A small audio frame classifier, trained from scratch.
Model: log mel input, arch conformer, activation gelu, layers 12, width 160.
Data: trained on synthesized solo parts of chorales (CocoChorales), 5.6 epochs.
Rows from block 3, named by matrix and row number. Each number is 50 + 12 x the weight over its row's rms, rounded and kept within 0 to 99. All counts start at 0. After the name is the row's rms in percent of the matrix's.
# proj: attention output (model.blocks.3.attn.proj.weight, 160x128), inputs 0-63
proj.64 096:39 49 52 43 41 59 65 59 56 39 51 65 37 62 59 49 44 39 58 39 61 35 54 63 55 52 26 48 59 64 37 59 36 60 32 60 54 24 42 54 58 50 77 55 68 56 64 60 68 48 39 32 75 62 58 67 46 63 63 58 62 58 54 39
proj.65 093:53 52 35 50 37 36 67 48 51 53 44 56 67 65 43 67 52 46 54 64 26 61 56 54 40 69 50 30 65 32 50 45 23 56 84 50 43 31 48 43 42 53 38 49 32 40 69 37 61 48 43 60 60 43 34 34 47 34 42 56 56 40 65 55
proj.66 107:43 50 40 62 45 29 47 72 79 73 47 29 29 40 54 31 56 37 50 30 56 33 39 53 49 39 67 50 45 52 46 40 62 49 27 53 43 62 31 67 58 50 38 36 55 60 29 29 40 49 48 48 47 65 54 67 46 48 69 30 56 52 29 25
proj.67 105:38 78 55 38 39 57 56 50 51 60 54 43 18 37 56 53 29 48 63 36 40 41 28 55 35 41 66 73 50 25 54 48 36 51 66 63 63 43 56 39 35 31 52 55 42 37 29 70 56 64 42 53 76 56 48 41 45 66 37 55 44 60 57 61
proj.68 098:60 59 65 46 58 31 51 38 50 45 54 58 48 50 29 56 46 50 49 56 40 47 24 57 31 40 57 42 75 39 52 55 72 76 29 46 62 44 45 56 74 33 34 43 55 64 55 46 54 47 41 62 39 59 38 51 39 69 31 70 78 42 54 47
proj.69 088:47 42 55 42 48 51 35 53 50 62 63 36 36 64 51 64 74 41 53 58 56 60 56 43 45 61 53 49 51 60 66 63 57 49 43 43 56 45 60 52 58 45 75 53 32 61 47 64 34 41 51 44 71 63 56 63 56 25 74 36 35 64 39 43
proj.70 112:43 19 57 34 57 55 56 26 49 57 69 60 45 39 31 44 63 39 55 69 65 53 61 42 64 58 30 39 34 53 36 65 66 37 35 40 41 58 39 49 47 52 74 37 62 26 45 39 54 57 54 63 50 51 61 74 61 50 50 53 55 53 45 63
proj.71 092:43 33 61 65 37 71 66 32 58 36 25 41 54 54 52 52 61 19 47 62 46 57 55 68 37 49 59 31 62 60 21 28 61 50 50 50 59 45 46 56 46 56 54 52 52 44 55 52 45 26 37 42 50 40 49 41 50 31 52 63 68 47 59 55
proj.72 096:42 39 48 51 73 37 45 45 56 58 33 56 37 53 48 49 46 58 28 44 64 65 48 46 33 31 45 39 56 34 56 40 60 30 71 52 53 67 39 48 41 23 44 62 58 51 41 54 32 52 41 53 51 46 51 49 42 73 43 56 41 53 55 62
proj.73 110:59 29 61 43 30 44 52 43 62 68 54 74 41 66 37 57 58 27 72 35 81 64 33 40 38 48 58 54 49 53 54 32 58 53 31 73 52 44 44 53 43 41 50 45 49 38 60 63 61 46 26 52 31 39 41 63 47 54 39 52 52 65 50 52
proj.74 101:58 72 65 68 61 39 54 30 58 53 42 47 68 62 34 56 36 54 46 55 42 49 48 49 41 51 39 55 51 46 39 27 69 48 45 56 35 57 30 45 39 61 32 57 35 51 79 56 44 50 41 47 65 50 53 26 59 40 26 47 66 42 47 57
proj.75 095:49 53 51 50 51 43 39 71 45 27 42 36 49 74 37 50 50 61 75 52 20 72 62 64 53 52 49 40 50 33 56 48 36 27 26 56 80 56 43 53 49 51 47 46 47 48 36 53 52 46 38 52 55 76 42 52 31 52 43 53 46 34 43 20
proj.76 099:43 45 52 53 73 30 63 67 36 35 59 29 52 46 55 49 59 40 27 48 54 32 50 49 56 63 38 40 63 54 58 43 38 61 38 42 29 39 69 75 45 66 47 42 48 54 41 46 35 38 39 38 44 41 63 22 56 64 51 66 46 47 37 76
proj.77 085:40 60 58 61 53 53 73 43 44 49 23 38 62 46 49 62 45 56 66 78 51 75 62 46 58 60 43 46 65 41 49 59 49 40 44 47 43 70 54 45 28 40 57 50 49 55 67 50 53 49 58 51 53 48 69 37 57 42 55 53 47 45 40 41
proj.78 103:39 60 53 34 29 41 54 42 66 46 81 71 44 30 65 34 24 62 64 38 36 23 33 37 66 50 43 59 60 50 66 43 31 54 49 60 50 47 63 49 55 42 38 45 58 48 52 40 60 35 57 46 71 66 44 49 53 43 39 54 40 57 47 64
proj.79 091:50 59 52 53 57 58 42 48 48 47 36 27 64 75 45 62 47 62 25 41 32 52 46 43 49 55 47 45 43 60 50 46 38 64 61 50 47 35 33 38 60 37 36 27 65 64 68 80 63 57 41 51 21 42 32 31 37 41 58 40 54 59 44 40
proj.80 100:53 35 42 55 20 52 27 52 50 34 55 40 44 68 53 49 50 76 62 41 52 58 56 36 39 43 44 60 52 57 44 44 38 27 37 47 68 37 41 31 57 39 56 44 55 61 35 41 43 35 34 40 57 63 36 58 55 26 65 32 54 45 42 57
proj.81 115:47 54 55 40 37 37 38 42 68 48 32 64 55 53 33 49 41 46 53 75 56 48 46 46 19 45 41 42 56 39 65 51 49 45 36 59 53 52 40 32 45 55 53 48 51 35 66 55 83 44 36 33 70 43 40 45 40 56 60 77 71 50 83 59
proj.82 099:73 64 49 33 30 27 38 60 59 54 54 57 51 30 47 47 71 40 65 44 36 40 38 60 49 69 32 70 42 53 52 50 42 41 61 61 43 56 68 41 51 46 61 44 48 54 22 62 61 26 58 47 44 45 61 52 59 59 48 51 59 66 66 52
proj.83 103:43 38 70 43 47 43 52 34 54 46 44 64 53 46 60 52 51 60 29 63 45 56 43 54 47 61 70 37 60 49 49 35 43 52 48 82 51 56 38 31 60 31 28 38 54 67 48 25 38 71 50 46 52 29 63 44 40 50 32 50 47 46 47 70
proj.84 112:57 42 57 36 40 50 48 39 65 56 40 55 42 53 41 48 58 41 51 49 61 53 67 53 55 59 38 47 59 49 76 55 46 69 16 60 49 53 56 54 52 50 79 56 45 26 46 52 70 40 49 50 55 23 49 59 65 51 49 71 65 42 19 58
proj.85 098:55 34 55 44 60 50 66 63 39 53 56 60 50 36 57 63 65 34 50 37 25 44 42 20 37 56 46 38 74 53 44 47 40 49 61 63 46 66 29 72 42 37 36 52 63 70 44 65 42 45 43 57 51 59 54 69 48 64 45 57 57 58 51 42
proj.86 099:63 63 74 38 52 52 50 31 48 55 60 50 46 40 30 68 79 39 60 37 48 42 53 65 47 43 46 61 46 31 44 65 67 35 41 43 56 43 65 46 69 60 57 33 56 30 72 41 34 56 60 51 74 59 48 47 57 36 56 39 65 69 35 69