From a checkpoint of a small audio frame classifier.
Model: 6.96M parameters, log mel input, norm rmsnorm, width 160.
Training: soap at rate 0.0029, 3400 steps, batches of 64, held-out accuracy 99%.
Data: trained on synthesized solo parts of chorales (CocoChorales), 39062 training examples.
Rows from block 3, named by matrix and row number. Each number is 128 + 24 x the weight over its row's rms, rounded and kept within 0 to 255. All counts start at 0. Numbers have three digits each. After the name is the row's rms in percent of the matrix's.
# fc2: first MLP down (model.blocks.3.ff1.fc2.weight, 160x640), inputs 320-383
fc2.0 088:099132120108156155109105100105113179196154142175149130155150142126148102123154140122180125100143151102095135145177136163123121094148123107152125130141164084139125102151088112109112144142156121
fc2.1 099:165152122122152131116110102089142114133139142088158102184098179131131096115125104154112154141108113065165148151107171104102140085129153129151122101116123094139119126141100102099162136175169146
fc2.2 095:118134115099090151088125125079150106056103115110125115153150124147114104164156108159127138166164150132102138150111131182083085137168125136107144115162141143127099143135124169136135135114147125
fc2.3 088:106091139163119128135123133122151147149151085137121152137139155124121127129114121115121092122110153127129162089131119098098184093139172162105160087107125138117158147142083088085154145150156118
fc2.4 101:141105113147141128122153128058108145127134101128145115126108143152159107110106075096161130132124125148145119078083136117129116098136146123157117099099115148146134165123184159113099161101114117
fc2.5 093:147119127150134159140093116154130150130135138135092149118133113133130121154154097130116101122126131172088149102112141122148119157106084090110104137096134118148156134069097129153160129113145127
fc2.6 100:103119129113114103123121113111125099114079092076114144122072107156133130101116137104129128116098118110126126084130110137153122109078113162125138142116140125134118166150114112121087111144116140
fc2.7 101:104104147147153127102145157147119113162102151130154155126117089140077145118186123141139149102139112130126093183132083085098191161093117119138141130153095132109093120114116105101143111122130123
fc2.8 096:157128139155144126133151084163162134103137174095158079135120120149145156140143163139119091126133135141136140177149130159131135119096134114129156147108166135141099111112142125122140173149137125
fc2.9 102:123085151150181135100101090133111161121152117139138160121149117136120130148118161145141103107168154164115120123116118127171099147098151169141153170106121152144159115134158115109161115145147135
fc2.10 116:140142101163140175156132144128170153097116130117111170085134085123094150135132131134156117083110100117120105114116129127114169130104126126108154109143116134129122132155144121135149147141136138
fc2.11 102:150134129177120148112135111162133156105137139122149138146176118112128171138138109128153118128159066151146105177134107172177100150078119115117168090123149162121126108149126158124130148135120115
fc2.12 106:144133170093092147116131140115109076113132142122105154150099129093132109114146103134114159148163112122099167153119141119111099094160128176129176161168149116146131135113170186090122135116154148
fc2.13 098:111112143169101135089089136130128116126134097131097133133171153142136128118095142143173118116129126175134147117150153154141126117146102121182153134127128136113121154118185074130128132113142142
fc2.14 105:187129149136121144128117149133155148108136128161086127121102122139142165073112088147158177154115092172058156130109099113148125087143120151115122140160114169103125133088142157118141136170100144
fc2.15 087:080129115118108122117152123152167193175139152104142131125087099054116121120152116116119121124131156144153119098112140125121155142136130127152090133162189150097146168148126107162109154149130147
fc2.16 091:191121130151148134111099151163106114083112147102104124143139128137129160130150075118117075126129134116107153074159148156108126102138108152108148095164110140117149107133170153140149137132146140
fc2.17 105:104115129126119146126123154139121096113127159144107148089134125132102110142136165135151103111151153138124166129129094142113153185073133135119126168143120118139117139120102130128164157085168142
fc2.18 108:126102127138131150154139107144126100092105163125129099150123106142178111123140106136127144123112148151161102118152113101154150097117106137093105173163159158161110116089123128134140132163089114
fc2.19 101:172133132141151140108161110112170095098074127101145159134108156112129120157131077112123170146132170095136132151079150084102116123166102139121103153129160125115114164149125150164137120099112124
fc2.20 104:098142142115157126098141117109129142106136121146160127097176123126093108143140143172102098136097164142167099111125126128116135131112100174105129109117168114109119145141156152102110111129153134
fc2.21 107:150145121169157186113112131156125123134126124114131153065198097088105143135151138111086114099099094171157090160096166144136122175098132152122148108153125143128168113109087126154162133083167141
fc2.22 104:111104152084124094089130101088145118132143118137149119133143165135139116143125163116148101122144122127140124133145136120060121123119140155131118095110157109146119140098131142093188100126131138
fc2.23 099:116122137130108119118134098148138169161124132149157148110189148127122136137160134150130119104099140193074122132137144094140119126073123117143104121135098143083132104120099145090165127126167136
fc2.24 090:122101097130090153109086123125094135163123132087144088090149138114144127160138139130114095080152132120169146118072150143133145105116142136115157107106137149120138123128115097078114142104151147
fc2.25 094:123119136142121130096136105120107147152108191159148197118090135118131114141134079120113147108174136130143135139102120118137129170155143134135136150155196135131149142135164162120122158168165160
fc2.26 101:134143111125122160138110112089134130135126139129157102147112145146103108127119163079146127131180116129122138143095152095116120132129122088131110094107094150155117186098116123138118134120082102
fc2.27 101:124118120137124103144131126161119132146109105105114097159086166114149058123099121111102149128135122115190142140158121103136151168119143121132137155142158106110110150098095138183136139123160099
fc2.28 104:157135159128149139160134153141071116103085123099117137144134111144121080120136154150125138088153123132098112155151097119138147102123136119132107101093096157120115162175078094141110084155117141
fc2.29 105:113131133141083111169111151173133129135150120144147132091147110151114145131098176154186116120132123125126146151133157079111141146139153139107149195145083157124164128102157153082155175135160095
fc2.30 101:126118116130113090160117133091125155155145125129170088157152141132127083138100154085162089128074192120158109152104132122157113120126122131117138156132163117111149129116156139142081099083136163
fc2.31 095:112108107122125112115103168164148112115121117145129142112165125151115099141155120102176137087085134143130108131129133112087135102123140091194111144123129144158116143119156127130126128119123112
fc2.32 091:142165113195072130119141145129167158155100144075082141108118135137122136112089108135123120156155100114143117125163132161135121095095170156145129123080143119098143142177166090154124107110098125
fc2.33 102:169158094179161141167099145129131155154145164140135153080120117128121118150124141082120085102139114193136102112113139150151085127121124077106176129106100077154162163119115126123169116110117171
fc2.34 091:135165124137143139110175121138126134138129129124158113134143148122108116130127127116136095143155127077138124092137114175108090122171129123098143155125165143120122123112148102094101161111150122
fc2.35 098:124128087126141073082165119110149114135128118150137134135115090110127129140106148141154171090107128085091090159096179123179105135147116148060141115127105093103125146156138159143115180153121148
fc2.36 094:106097144145176129077092137179154079100142135094177147127123147124100108125104151126137146139170112107102087143132131110094146153093130133106097178130135115148134159126080090114138161126147105
fc2.37 091:090134126114137145112121137128093148115134143129128150147103133144129139148140116098151075118131103114158107111122110137073118123134132124161136160127136167142116160100163168170149102154136111
fc2.38 093:105114184160144135145167101128135121096122107107124093067126057126138135122087136135100179130167134104162122132125166179173136100116102122050129116100121112143129052126122100151156146099090130
fc2.39 102:134141138088151171135151158180146088113126151151135119112147171104125130084172148151151152134156129166122176133109110129106153193147109143135120137108128134101121111125169113110169110146145123
fc2.40 105:096139090136142139111126065129091152118157140123158142093074127109101113135137144081127097107152129130121108133117115105145132130098127117116116149132161129135104145096120124142091142126117106
fc2.41 099:217171181118155175131120096125182162109120102119142176132131130107145141124174062156133116115116076111094119174131165126087098147128142120127122133154133133111158134153098128104180131132133149
fc2.42 099:140124103149114114109117103172133139156113169132133127105140136123142144118187098136131160167144087079127117141172107109135078118139108117117127132115115121122102114135112121109142146137131117
fc2.43 096:139148116182150152135119119117143095118109138087152141141130122122177126146160110177195149135127096134085109108129133108143132141151098133123116141120170106121137100109077116153182137147111117
fc2.44 099:133167123095102159137131119077149113065148131106140153142162097139102131078128050105140148112085166176144132125084179109094079148083136138116139120165132088131144096145155142112144105115173107
fc2.45 093:112143130151146121119141138101126148128122111154120116130126139135172120103124114122113211167139161132134117105179154093162179114162140132140090129121103142167134123161114160177126200139136122
fc2.46 104:134161139157164122119162092106106139168103152109132159138106115116112122107133123141107128108161055126157140026102108136163086120096119160107132156089150139150141136127122137098134145145149154
fc2.47 102:122186161115114103109131135150125146138118099096152150149132116158144124104133157111095150093139134092125075202184147145118119104093131118146096126098135129124125116150100100116184112128117109
fc2.48 105:156126129128095147157067134130129171194130097112117147115136106140123073123137110086090141135135154151123162067124117120140131153068108082111171149157197138128174097144124109169117141126136141
fc2.49 101:129147104089105120105119114103114114096190110116127148165122118116130187146117142151122162145119167110138131113127114096117139167131120143124097132144128137143140132101140128108112164161089124
fc2.50 109:152149135138120125148112129190112111144141122164125148114193105155159112094138135128070138152101109118072093174132120154170135147135110106131091131107069123177144087146113125142106158111086126
fc2.51 105:104158115136156131127140122129100109139128146138135132116139154125141076138154123117107094130163078167126125134108097120134083149154115146111127151108125120129084165136104116105115146138138154
fc2.52 104:078060141133116131125125126109147150177098133161106128142125176124149104165169145135153129158133100146087109158144092104101166120160112119144125129154186171134125149164121136129159092137093101
fc2.53 108:140092125125127102120120140147083134157142153110062162164131107127104153097093167123120201127159138122148130123160124151152173127064122087100156152131150125135142104177124100127136157127113132
fc2.54 106:150125137135149137125152148135055160123132088096105138138109142139094114146137124121122121118173131158151151103111134143152149123124122125130110119114154137123120159136089108101110138110135124
fc2.55 104:142158115155098158082116131085099130150124130076133125145111102106128110122070139146095171135145122129146178140139129091133136106142138110104114152125117128125137142120171167110132127136134087
fc2.56 093:116119135114133178104115137165170142126130138081098126112182166104123154154127188092130109119171147119142133117138138156125148133134167128116129152119182165121145125103150157115109124127104162
fc2.57 093:075134158115079127116138136109126109132116130108112119113116133125106110137091138137091148144110119151119156103139142131140127164084090109100154150175127117108164138131056109127088113114126114
fc2.58 099:101138150107142152122119113131134096128141104137100113137160085110126148187172121112170129137136106155060147101105144149142088145143121127132185136130152147132121095137141158134180183113144134
fc2.59 117:152158098168115139111127121162139096107108094096133098105123174173151141130100102094081106106130163121133122122107124102114152105127164132121128108150173162105119129116167119091157131131138119
fc2.60 105:090177122152070129157127148105135126130107181081124102110098131102182119110118113117127128121115156107118140158121147146115141154079120139130109146158099122117114123152150113116138148143149109
fc2.61 092:126145113121148134102110114144160090143127135093131101130149140123151150133137113102153110100148071125097128096120141076112135133132131080143124131122130148103124159163113097173134154142139113
fc2.62 104:135141125095178105177141126096118118174122147155129159151115106078153104130153151130152140135146088134125124160101126125170116139100127091159139101139107139125143143143096119133128121163122119
fc2.63 099:103147124100141125135172117152144111106141154132144071116097105113112112149133173100137105118117144132089121158084165054088119154107105120090119128129140132113117119115077111132167147090129131
fc2.64 104:128152117102135110118092123140110112135101150113105134088111187095166165131120162127113162118140131131147161139160100110149169090120123117132154106142108109100108060121119147094116131134157097
fc2.65 101:115129130146157126122186100124143158119152118138083136107120112111102119132124120148133093125137140103162152144136140109121149135109120157171132146098128172159137123144138148130080092134126130
fc2.66 100:133134129136114142108078158155085118135114143090162130113128121143088129100183110146104166135122150186139164154122088114125098146136136089139118131098099132152105103148065106122131115084086101
fc2.67 099:089105158125190154136147136122137163156131150145134152108121151173130118109085109138158144172163108120103149120128135101109145114120114163120106146096145130152111128170136124128169125097099167
fc2.68 092:102114114116111136145125118105084129148163153106121129107117134120127097068106103120125126145108153110178150123089127168137129131140190114147135160135113119155159135133154142137123125124149125
fc2.69 097:139164110133135108131112106167079117148120138140159122156137112147095124123145129128113141116117128144088143092193118141163117110177106088109168110120132146146152128178101143098129103088104123
fc2.70 106:105098123137159129164124125124125109095132142106148135140150159120109103155124139133153110158096129135126127159125128130133096131064134132131142114128100071156093098125122120106119097161130124
fc2.71 104:160120130121145100125112127124110141115137114115181134172115138123117058174112110120181119120128158131127132149100107103099141121118110193121135125121157142125158174099093148141098090103136145
fc2.72 094:086121115135148132102085128119141096113117125099102177129133109098123103126121165112158124129069111159111127112142132108123135135145079139126122100163134124114150141141121129139104121137095138
fc2.73 107:128100149175115128129103150133096114115135136095145136101181171132166120111132133126130153138152078126133159099101081094115116152162133145112145096107071132113115163136122083122139119155135164
fc2.74 095:111125111077117150114150115124092152145109126092105114109090130126138115146137165146131113108147103102136157146118138128141153159183151150158144171124173169085129119122166100129139154134107143
fc2.75 095:104102155105142162113117176084154115128142125110099115109123122136140122158117115139170139120138149088115151121157124138104110156124154162129120148128141147140138079121137174094123158151160161
fc2.76 101:119108104131166071152131107112148150184148142120167090139089141132137122125125125109118144086179141132119093119102140123129182131081135151136153147114119145162141106095182133148115112148082102
fc2.77 098:146111109158177111125136167096097109113133148097151145144102114153122118151126108127164127142138147130145104135132130113125107124172117108131142105161110112150099158177199139120138117133115130
fc2.78 095:155158130137125163109122138151116137127107096102099103121107105176117087112151151146148131140101101120137136117173126103131124073178169148139103143104116162135130114147044099152116145125142123
fc2.79 098:067121065132161145107104121125135157164112129133137140169135153089140120137148144139120085115126152147078149170172128136122177156131155141093113053101093141129159141162132098102096122137125155
fc2.80 099:165127116130174089098088138091145132108128091163120109129121132149110123118139070151149104137129129111124125103118110150168151112115144170110119141113109125127126132149146130098140153130118118
fc2.81 103:138132138123119122094138178170103128100120099109125147155143110124087078137155154154130182144130089145128126070188140125108129123147128124116147171100131089135146089129092139120131138132098100
fc2.82 096:156176148130109121125072083125138140159095127154167146068122158119098152098134126130153039133144147127130143118153137126130125129155119171134157124128140147121117112089178123130106150123146126
fc2.83 106:109149121149107082095133145137157135173116148058155150097160151096131151108115125147115124132143133144126119125135129135146155135122141152180069153156146161119085124126159098107112102129087131
fc2.84 112:125145122134119139141154091125157124099126087138143120123101150153125108102076139107110115096190151168120107135093120123137145149133167119104139157144167127153134157145125106118132149142149137
fc2.85 103:148149124137163133151125108140109115140135143171171118121124051128126109093103111167119193134085089136120160147173117104137126145102114101139140116133121128115111081115102158129162117122122115
fc2.86 105:133136137138108177142152156128121136137162134116136109119161137109130142135121113146084113110112112100161121104083140141156122134158147147139145114103119141126176136115086099118157117118159154
fc2.87 109:182118131141128114130168095076162163091133109137115115125137124101135149141107158132147087098159129131123101137122175142118127128120106139090119077149110139127147141092191147153089096149105110
fc2.88 099:142152150096109137101102161145112138122156089089078130113153096156128146170093144132144126118117172125066146124138120134102156148122130167158121127132106178142133113112142107143089124138116135
fc2.89 096:137114128115131154120156153106133140106094143119110126151103100103165118158147168117142142093133145109152126144147154151125148099174116155143137139077184141125139178075096137149089158150091107
fc2.90 100:076126146139131084094161158138127119175207152138102121146137122145142157134112141172179148117158159100136150120178093144167143124136144088113140180125112147104121125176116105156121089147125130
fc2.91 106:108130156111172149161135126153145165114163168132145167141145115127115177163164168140140107150195114129129136163089136145126109131130158095175127113110112146128111126115117135150104088144133110
fc2.92 097:158101127145144147096138123164095170156162112127160161122171160131112148101114143114111103099155137122086105105134111129154136137142114144125099152092088124137130127151122174122130164135099167
fc2.93 106:150123114159144141100147129100145079116122102108132121143144150121148124126151121071122033127124100119114148139145167161148137136120111150110117117132181117136116133124147107143112107116107147
fc2.94 100:145130104139118149132126105123149128114110132148167173149146148127145135106191113091076040112126123156124107158094194154102180139109165131153134163138156124124128123120117114118089114131122134
fc2.95 102:114128101103117094158178090085136098102094208135152145085093130123171143125194130118094156142158121124139108146143121098127093105134102120151136096143124107137118113125151128175118122151116096
fc2.96 093:153149135091159092133089112137142164120096146088110158196112112145103125125109141119108084127183160126148103116147138155169103095107129106134168099130145113156133111141127101095123106087127160
fc2.97 111:138066156152154105140110156129136097178162127139081116111130146134093168082120126170130127189143051133126163149110115115095168114174144150146124127100151141150129143092110127138149158115132138
fc2.98 104:109120113121143078121155115145130116106125116108124162141121098134127135137095175102176175116141143112115132114141099130138108087130138141081137168163139153165127104113096087136136106149123133
fc2.99 106:118137120107110099155168152126126148164090102109119122175081117142095099094146125115126080120127130059136107128124141114110098130157139138139120132144124131153112108097095083121064124108142124
fc2.100 107:092155133159128100176157125106125121115121144126135153077145122141148140132147136120156137136124065114109102132084128137109137118104117144132144119143087156142115125085144119110137128135146120
fc2.101 103:157119124168163190132092152163128130141127167130128157096097151063125143140128108130133141100112133137148132098112090136119102144125135094145133101124115131156127107113141119130143136134133134
fc2.102 103:115144132066163150177082164159109066147146142150144155170149110135128129132147168156151107137072134152132156163131104065130123189116085105110131139153128133101141113117100120131129133130130107
fc2.103 089:101102119136121091117138105097188144112168141109096121109105139118117154120095064113139122160158099181125130124088108123158137089146160114134132076129074129150112125158171135118146089153169109
fc2.104 102:128109109139107138081089126137117134133125119148152121147185177132122138113155141171099153114113120067115143087157143112099151125092182151106084080130107137140128131159105167112164137131131128
fc2.105 103:139126103138127159136056163181136122135128165091132108116188098140156138174147101131157072162152142117119163158148153144125165131115129085141160125121189129117136066138097110150146148106127097
fc2.106 094:187127154149135114109136156133130155098150155143071142105161122198117149103125126114143156147119078183104120156160114137136093096152181113113124133100112134131123142161145084123123151097105128
fc2.107 100:135108125120149110131042136115102090140175118159180097094180138159096100120127097123145141141111148117073109109139115131129162168121152133121131115148143131185130151118117108158098150136173125
fc2.108 100:144104118132138121120141143080100169139124105098128091145137154151143148077130147091125174154154148074129106110137121159174148100130148082129133127115151149131131128072160136136129191139136126
fc2.109 099:154128139116171117137106149088130160118097133105175147171124154128119086148090161102114104154144122117155139146135159161120114100135152132110170162133114085133140128153167164101082130113142121
fc2.110 102:145099115138163119099120121140133093135154099118122131150075134107130162106104131126131111128113145117159146163154162143139144092131133119117100130066150112119148129149136158147137149129122121
fc2.111 099:102104113110097119094109134138169144150148100113103111170149115154146138191101151113165062102128174062105109136145121157130124093110157176147111154151111149142103174128172137094150131122146146
fc2.112 097:121119143141108108125122147129077106104092099113100121111143155174106142121117135092106137156128087132106088117100112148117175109121143144139147136136148117119111147111094103132152143152086170
fc2.113 100:142087153121148112090064181143137122130126094127180105134131099142134145161109179142115146123105118112150097144203142112140161175138124130139132096130103127144138088109143150136113117129131168
fc2.114 095:105092140108187166138094155132138148100114119104161174167115163135098123124130125105133112148139133156121128145190170141114117102163130126131142123090133099118160098129126110133087107131156117
fc2.115 099:133127172125070168118134150136102132135146090108142140097149155100131124175151099113118087095163093124139106126110133148134129156135117142164143132130149148124132143137148143158121119142114096
fc2.116 098:086133141132157188154143128159133163132140136116138111124094131128120088173191185158141154136157142121151186152123071108152128147136150129131149133130156148110102145127101137125117126145132104
fc2.117 100:137143142102150117137107125102112089154127106124132132166141132123108126091110119158140138136132101102171100085130117112102153097118104092168148156136175107144133130111123106120155131145119157
fc2.118 108:129093138102156119155143115123147102134111138108119090183145101140161161136149106167167096148116154132181074118121127166096180131118084151141146105122187154143140164167101144105125150112143159
fc2.119 101:064089129117132158138197130138129136103117101105103124129154162155150126123143148148154189122120117144115125109151161147137117137121118184150105133138156124129084114091125149115179148116163158
fc2.120 093:097153150113125130100128138114127138149143083098128119146104154090110105160164150132130158171126156164087134106171118116154118120111130122119141129121117157147126108131113135132124136116131120
fc2.121 092:139090092122108140114160107130106121133111133132100132173092106111107137102166138116116199141105145113184122118127096142140160100138132124093117135059170137119124137114155149113110120121099119
fc2.122 096:128162132093158136090114113113129126122143156094099114104088081113143186089131087139117135112116128164073142136119115147159164096142125109151101099096099115114126092168069098089132091149089124
fc2.123 095:149122145120081079134159133102112154119111132149125132135116075121132099113136118112075107146117121153150128149175149097141086121118126106120132119140163128157138153139125176091142140112123122
fc2.124 091:134131118126172149150107102120121155114142122101124133151105170154131146108145088136142134106145127150136145136106130134157157123084125102139120138120158112170148119124168115130098092131128125
fc2.125 096:141145147134088119121113152215137132161131134083121143110164168129109143126150165144118119097159128094117108121153142133087112135150157107123128108098106144118153174124125124157161095095133148
fc2.126 097:103125107168136135143150122116123141108119131192151137102118119133154115152139119138118141119072173179089124155166097125109130157103111127138113105134108167145145117102126137129130133130127137
fc2.127 100:133122130092150134124129129114135180147122140109132135127148151130084140164133109120118093131177110136108096104119151170126133128136144123089165148097136108107158131177180108128144160130122139
fc2.128 102:139118138093152122129141138146136148132168101105117137099188122128105159148095145133165119157122091108100091130160137152120166131090138155156130107058141128106160160149131116108092135153097135
fc2.129 097:145135124141155076132154141103143148121089134186145103106147135176117138131115157128092131098098173118131126139117120139140112121113122146108132139138122132135114103084146128141087100107108118
fc2.130 100:053105095111107109130106171168140150198148130100119150094121139140131088140144151150138170146156155167148077177140094114149134138131114115141129109156107122128148107148117108164131095131096146
fc2.131 098:097172115141138187108131156159210098117120133139148106098122069130165138097099142167146123100079162133163136130119122140157152168090068075102142127155129134121148115124080115178126138121145121
fc2.132 105:125107142137100103118150131038125154142116114138092123181155141129085106099085160128106117158092099180122153134088155150159133124138099136127141097119127128165141148129134095121099123121100110
fc2.133 095:163145147114156124164129123110121182086114134100125149101145093134122097128155138157160092104183148158165116163158135128117093129153134148099159073100123131130150116116116107168143104135101176
fc2.134 098:089133107137184160108147134124135110118131114068081143102150130117166125151111181159091120117192103159158107150139152179138120152141137100109137130116133135155133124145123131120164143156110136
fc2.135 102:111111138120132109119106089090125111159133160171151123128129138107101106112115109104131134145095105168115130103088139112145123123099087166110145142145174094097127144106199157110100112185134154
fc2.136 109:078149088113136161108143127107119127142113135154114108149110115123149134138113136125141139135096131167108165147170119101121105123136136099142112139131148132096122133092142136144138122161128121
fc2.137 103:124172122169119134103123139098141094112127118101138146093085136106134088114120070141128163154083146085155130149132144128127099109108128131138147128118146139130094141108109144148128124139130104
fc2.138 098:096047135126137158125181150130123093111098078104147101151167094178134071125111137146129165145168142160143160155147137115117168152148113156138117073169101105122116113059112164091165121104130176
fc2.139 106:154129144143127142140132101140123141111130126104120139111135176138110144113129105120114117150168091150127127099100101125115128151138132151118098101124123132158113127138134147127153128128105143
fc2.140 089:097120103148128160099136111110169115091120153154129115117114124096139125109138089147121092145129121109115103096127137099138133175071100101127130156130115072118116127145161164133118119174121180
fc2.141 105:112101128133095152095126137129118107154147107136148122150101144125085054103125142153079168149105171141154146145157120145100130142137108123160080127083123110118090171159129112133133100104113129
fc2.142 097:125101137066116109136148136167128116080137125151129129158117124102142159152098124102134148133169170132084154152146106127151096128141079155141098109180103122139090116084136130116140125138140097
fc2.143 104:130141129118185142121142147118166113158118121083112124125100119101097149107182105145094168138096094183138118155096091123115121112122108137108129133136137119135152076153073099112155158100107141
fc2.144 093:119109115111162151110152125092137160156112132157161154118099146162077104124121135109149124144149145172139114100147137121109163079071140119133109119109127138128123141114112116099158181144121151
fc2.145 096:127128110142155122150127096195133151123097100139147125122160131117141145122105119119159107099166149158109131117164134083118145132132153112142125137116147141125115140139137111116138116120161077
fc2.146 103:162129150099129137180136123167170153116159125154110101101134098123099142145133116115114111133175115147097135130112170145147120141166128127145138111178110166144112155125133140110124164153147147
fc2.147 101:148123121156090147124132101117115146109101160097124092121120144084124135071073094160098119094145130140131140097095064091117148079125146091145085091122087148117081153128141087101128104128105113
fc2.148 095:100143133164107134123081126129106138202106128128140143100148115091110126151121134118116085092185116130165124121119160132106092163108147135156127110095166110091104139151133097150116127122111128
fc2.149 095:107121105119153118123139091068119155119126110123162123135080117083134112153179110120134177160106141133126163152113136132118142092122136136088153128144139103117149124115121137130133115123142132
fc2.150 103:136149152161115138112119125160119130128163097127132149111150091137117125144138086159125144118118107128155112114167127135099109145165096103127129112067129151156137091098121118130155112155126118
fc2.151 102:167122133090155131135181166117118126122140133168122100126127112151140161119125120115122139148148108107124109124148131121093162129136118171109112098143107116143136113144122145119148130107114128
fc2.152 103:133097153130109080092152186124052116158125153137128127150124153110131165127117142128120188122150122105144152152132083105131177109147126113165136146136120164128144146125152111154162175153152136
fc2.153 095:162085098161101135170129152140093134123130167100115114108156127147133145168108147106133119125166101155126161138128132179135107126182133095127145165169135100094098124129151153117137119104190159
fc2.154 102:184126113129143095120117120082074135135146153075128177118129123117084174154167136126075137141099136162135136110109125149117140103140167093101124137133157174140134092129160113130187159116109145
fc2.155 110:136131130155112116117145156155101172155122109106114112118155133133095068142116181115082159162117116150134111101151142097127126128116120135172109110118091136145150112135140154128162169127082123
fc2.156 095:123114144116106167135120123138088118102124165100115125173101132112150139126144092150132140156175135172148113107064146122116150123136091079149123132125144102119130123115125116127172122144142134
fc2.157 099:115125140118087168136122156104145134132136152186087138120137154129132114127120128125114137132104154104126116097103113131112177128104140075164086120132125116108119162141144109153133116133163129
fc2.158 096:138117114167125102159133134128119112147131105110148147165142121098108128152127167116168138147072162101147105164156102087108152169141138138111122127167147121152095107087137100110118111145096112
fc2.159 092:125133135138139070150181128150117139153117156110102132114098098153105099158136110141110117127144133138079129112129111175139086094160132139114141142142126131115149126150108130106142158090145113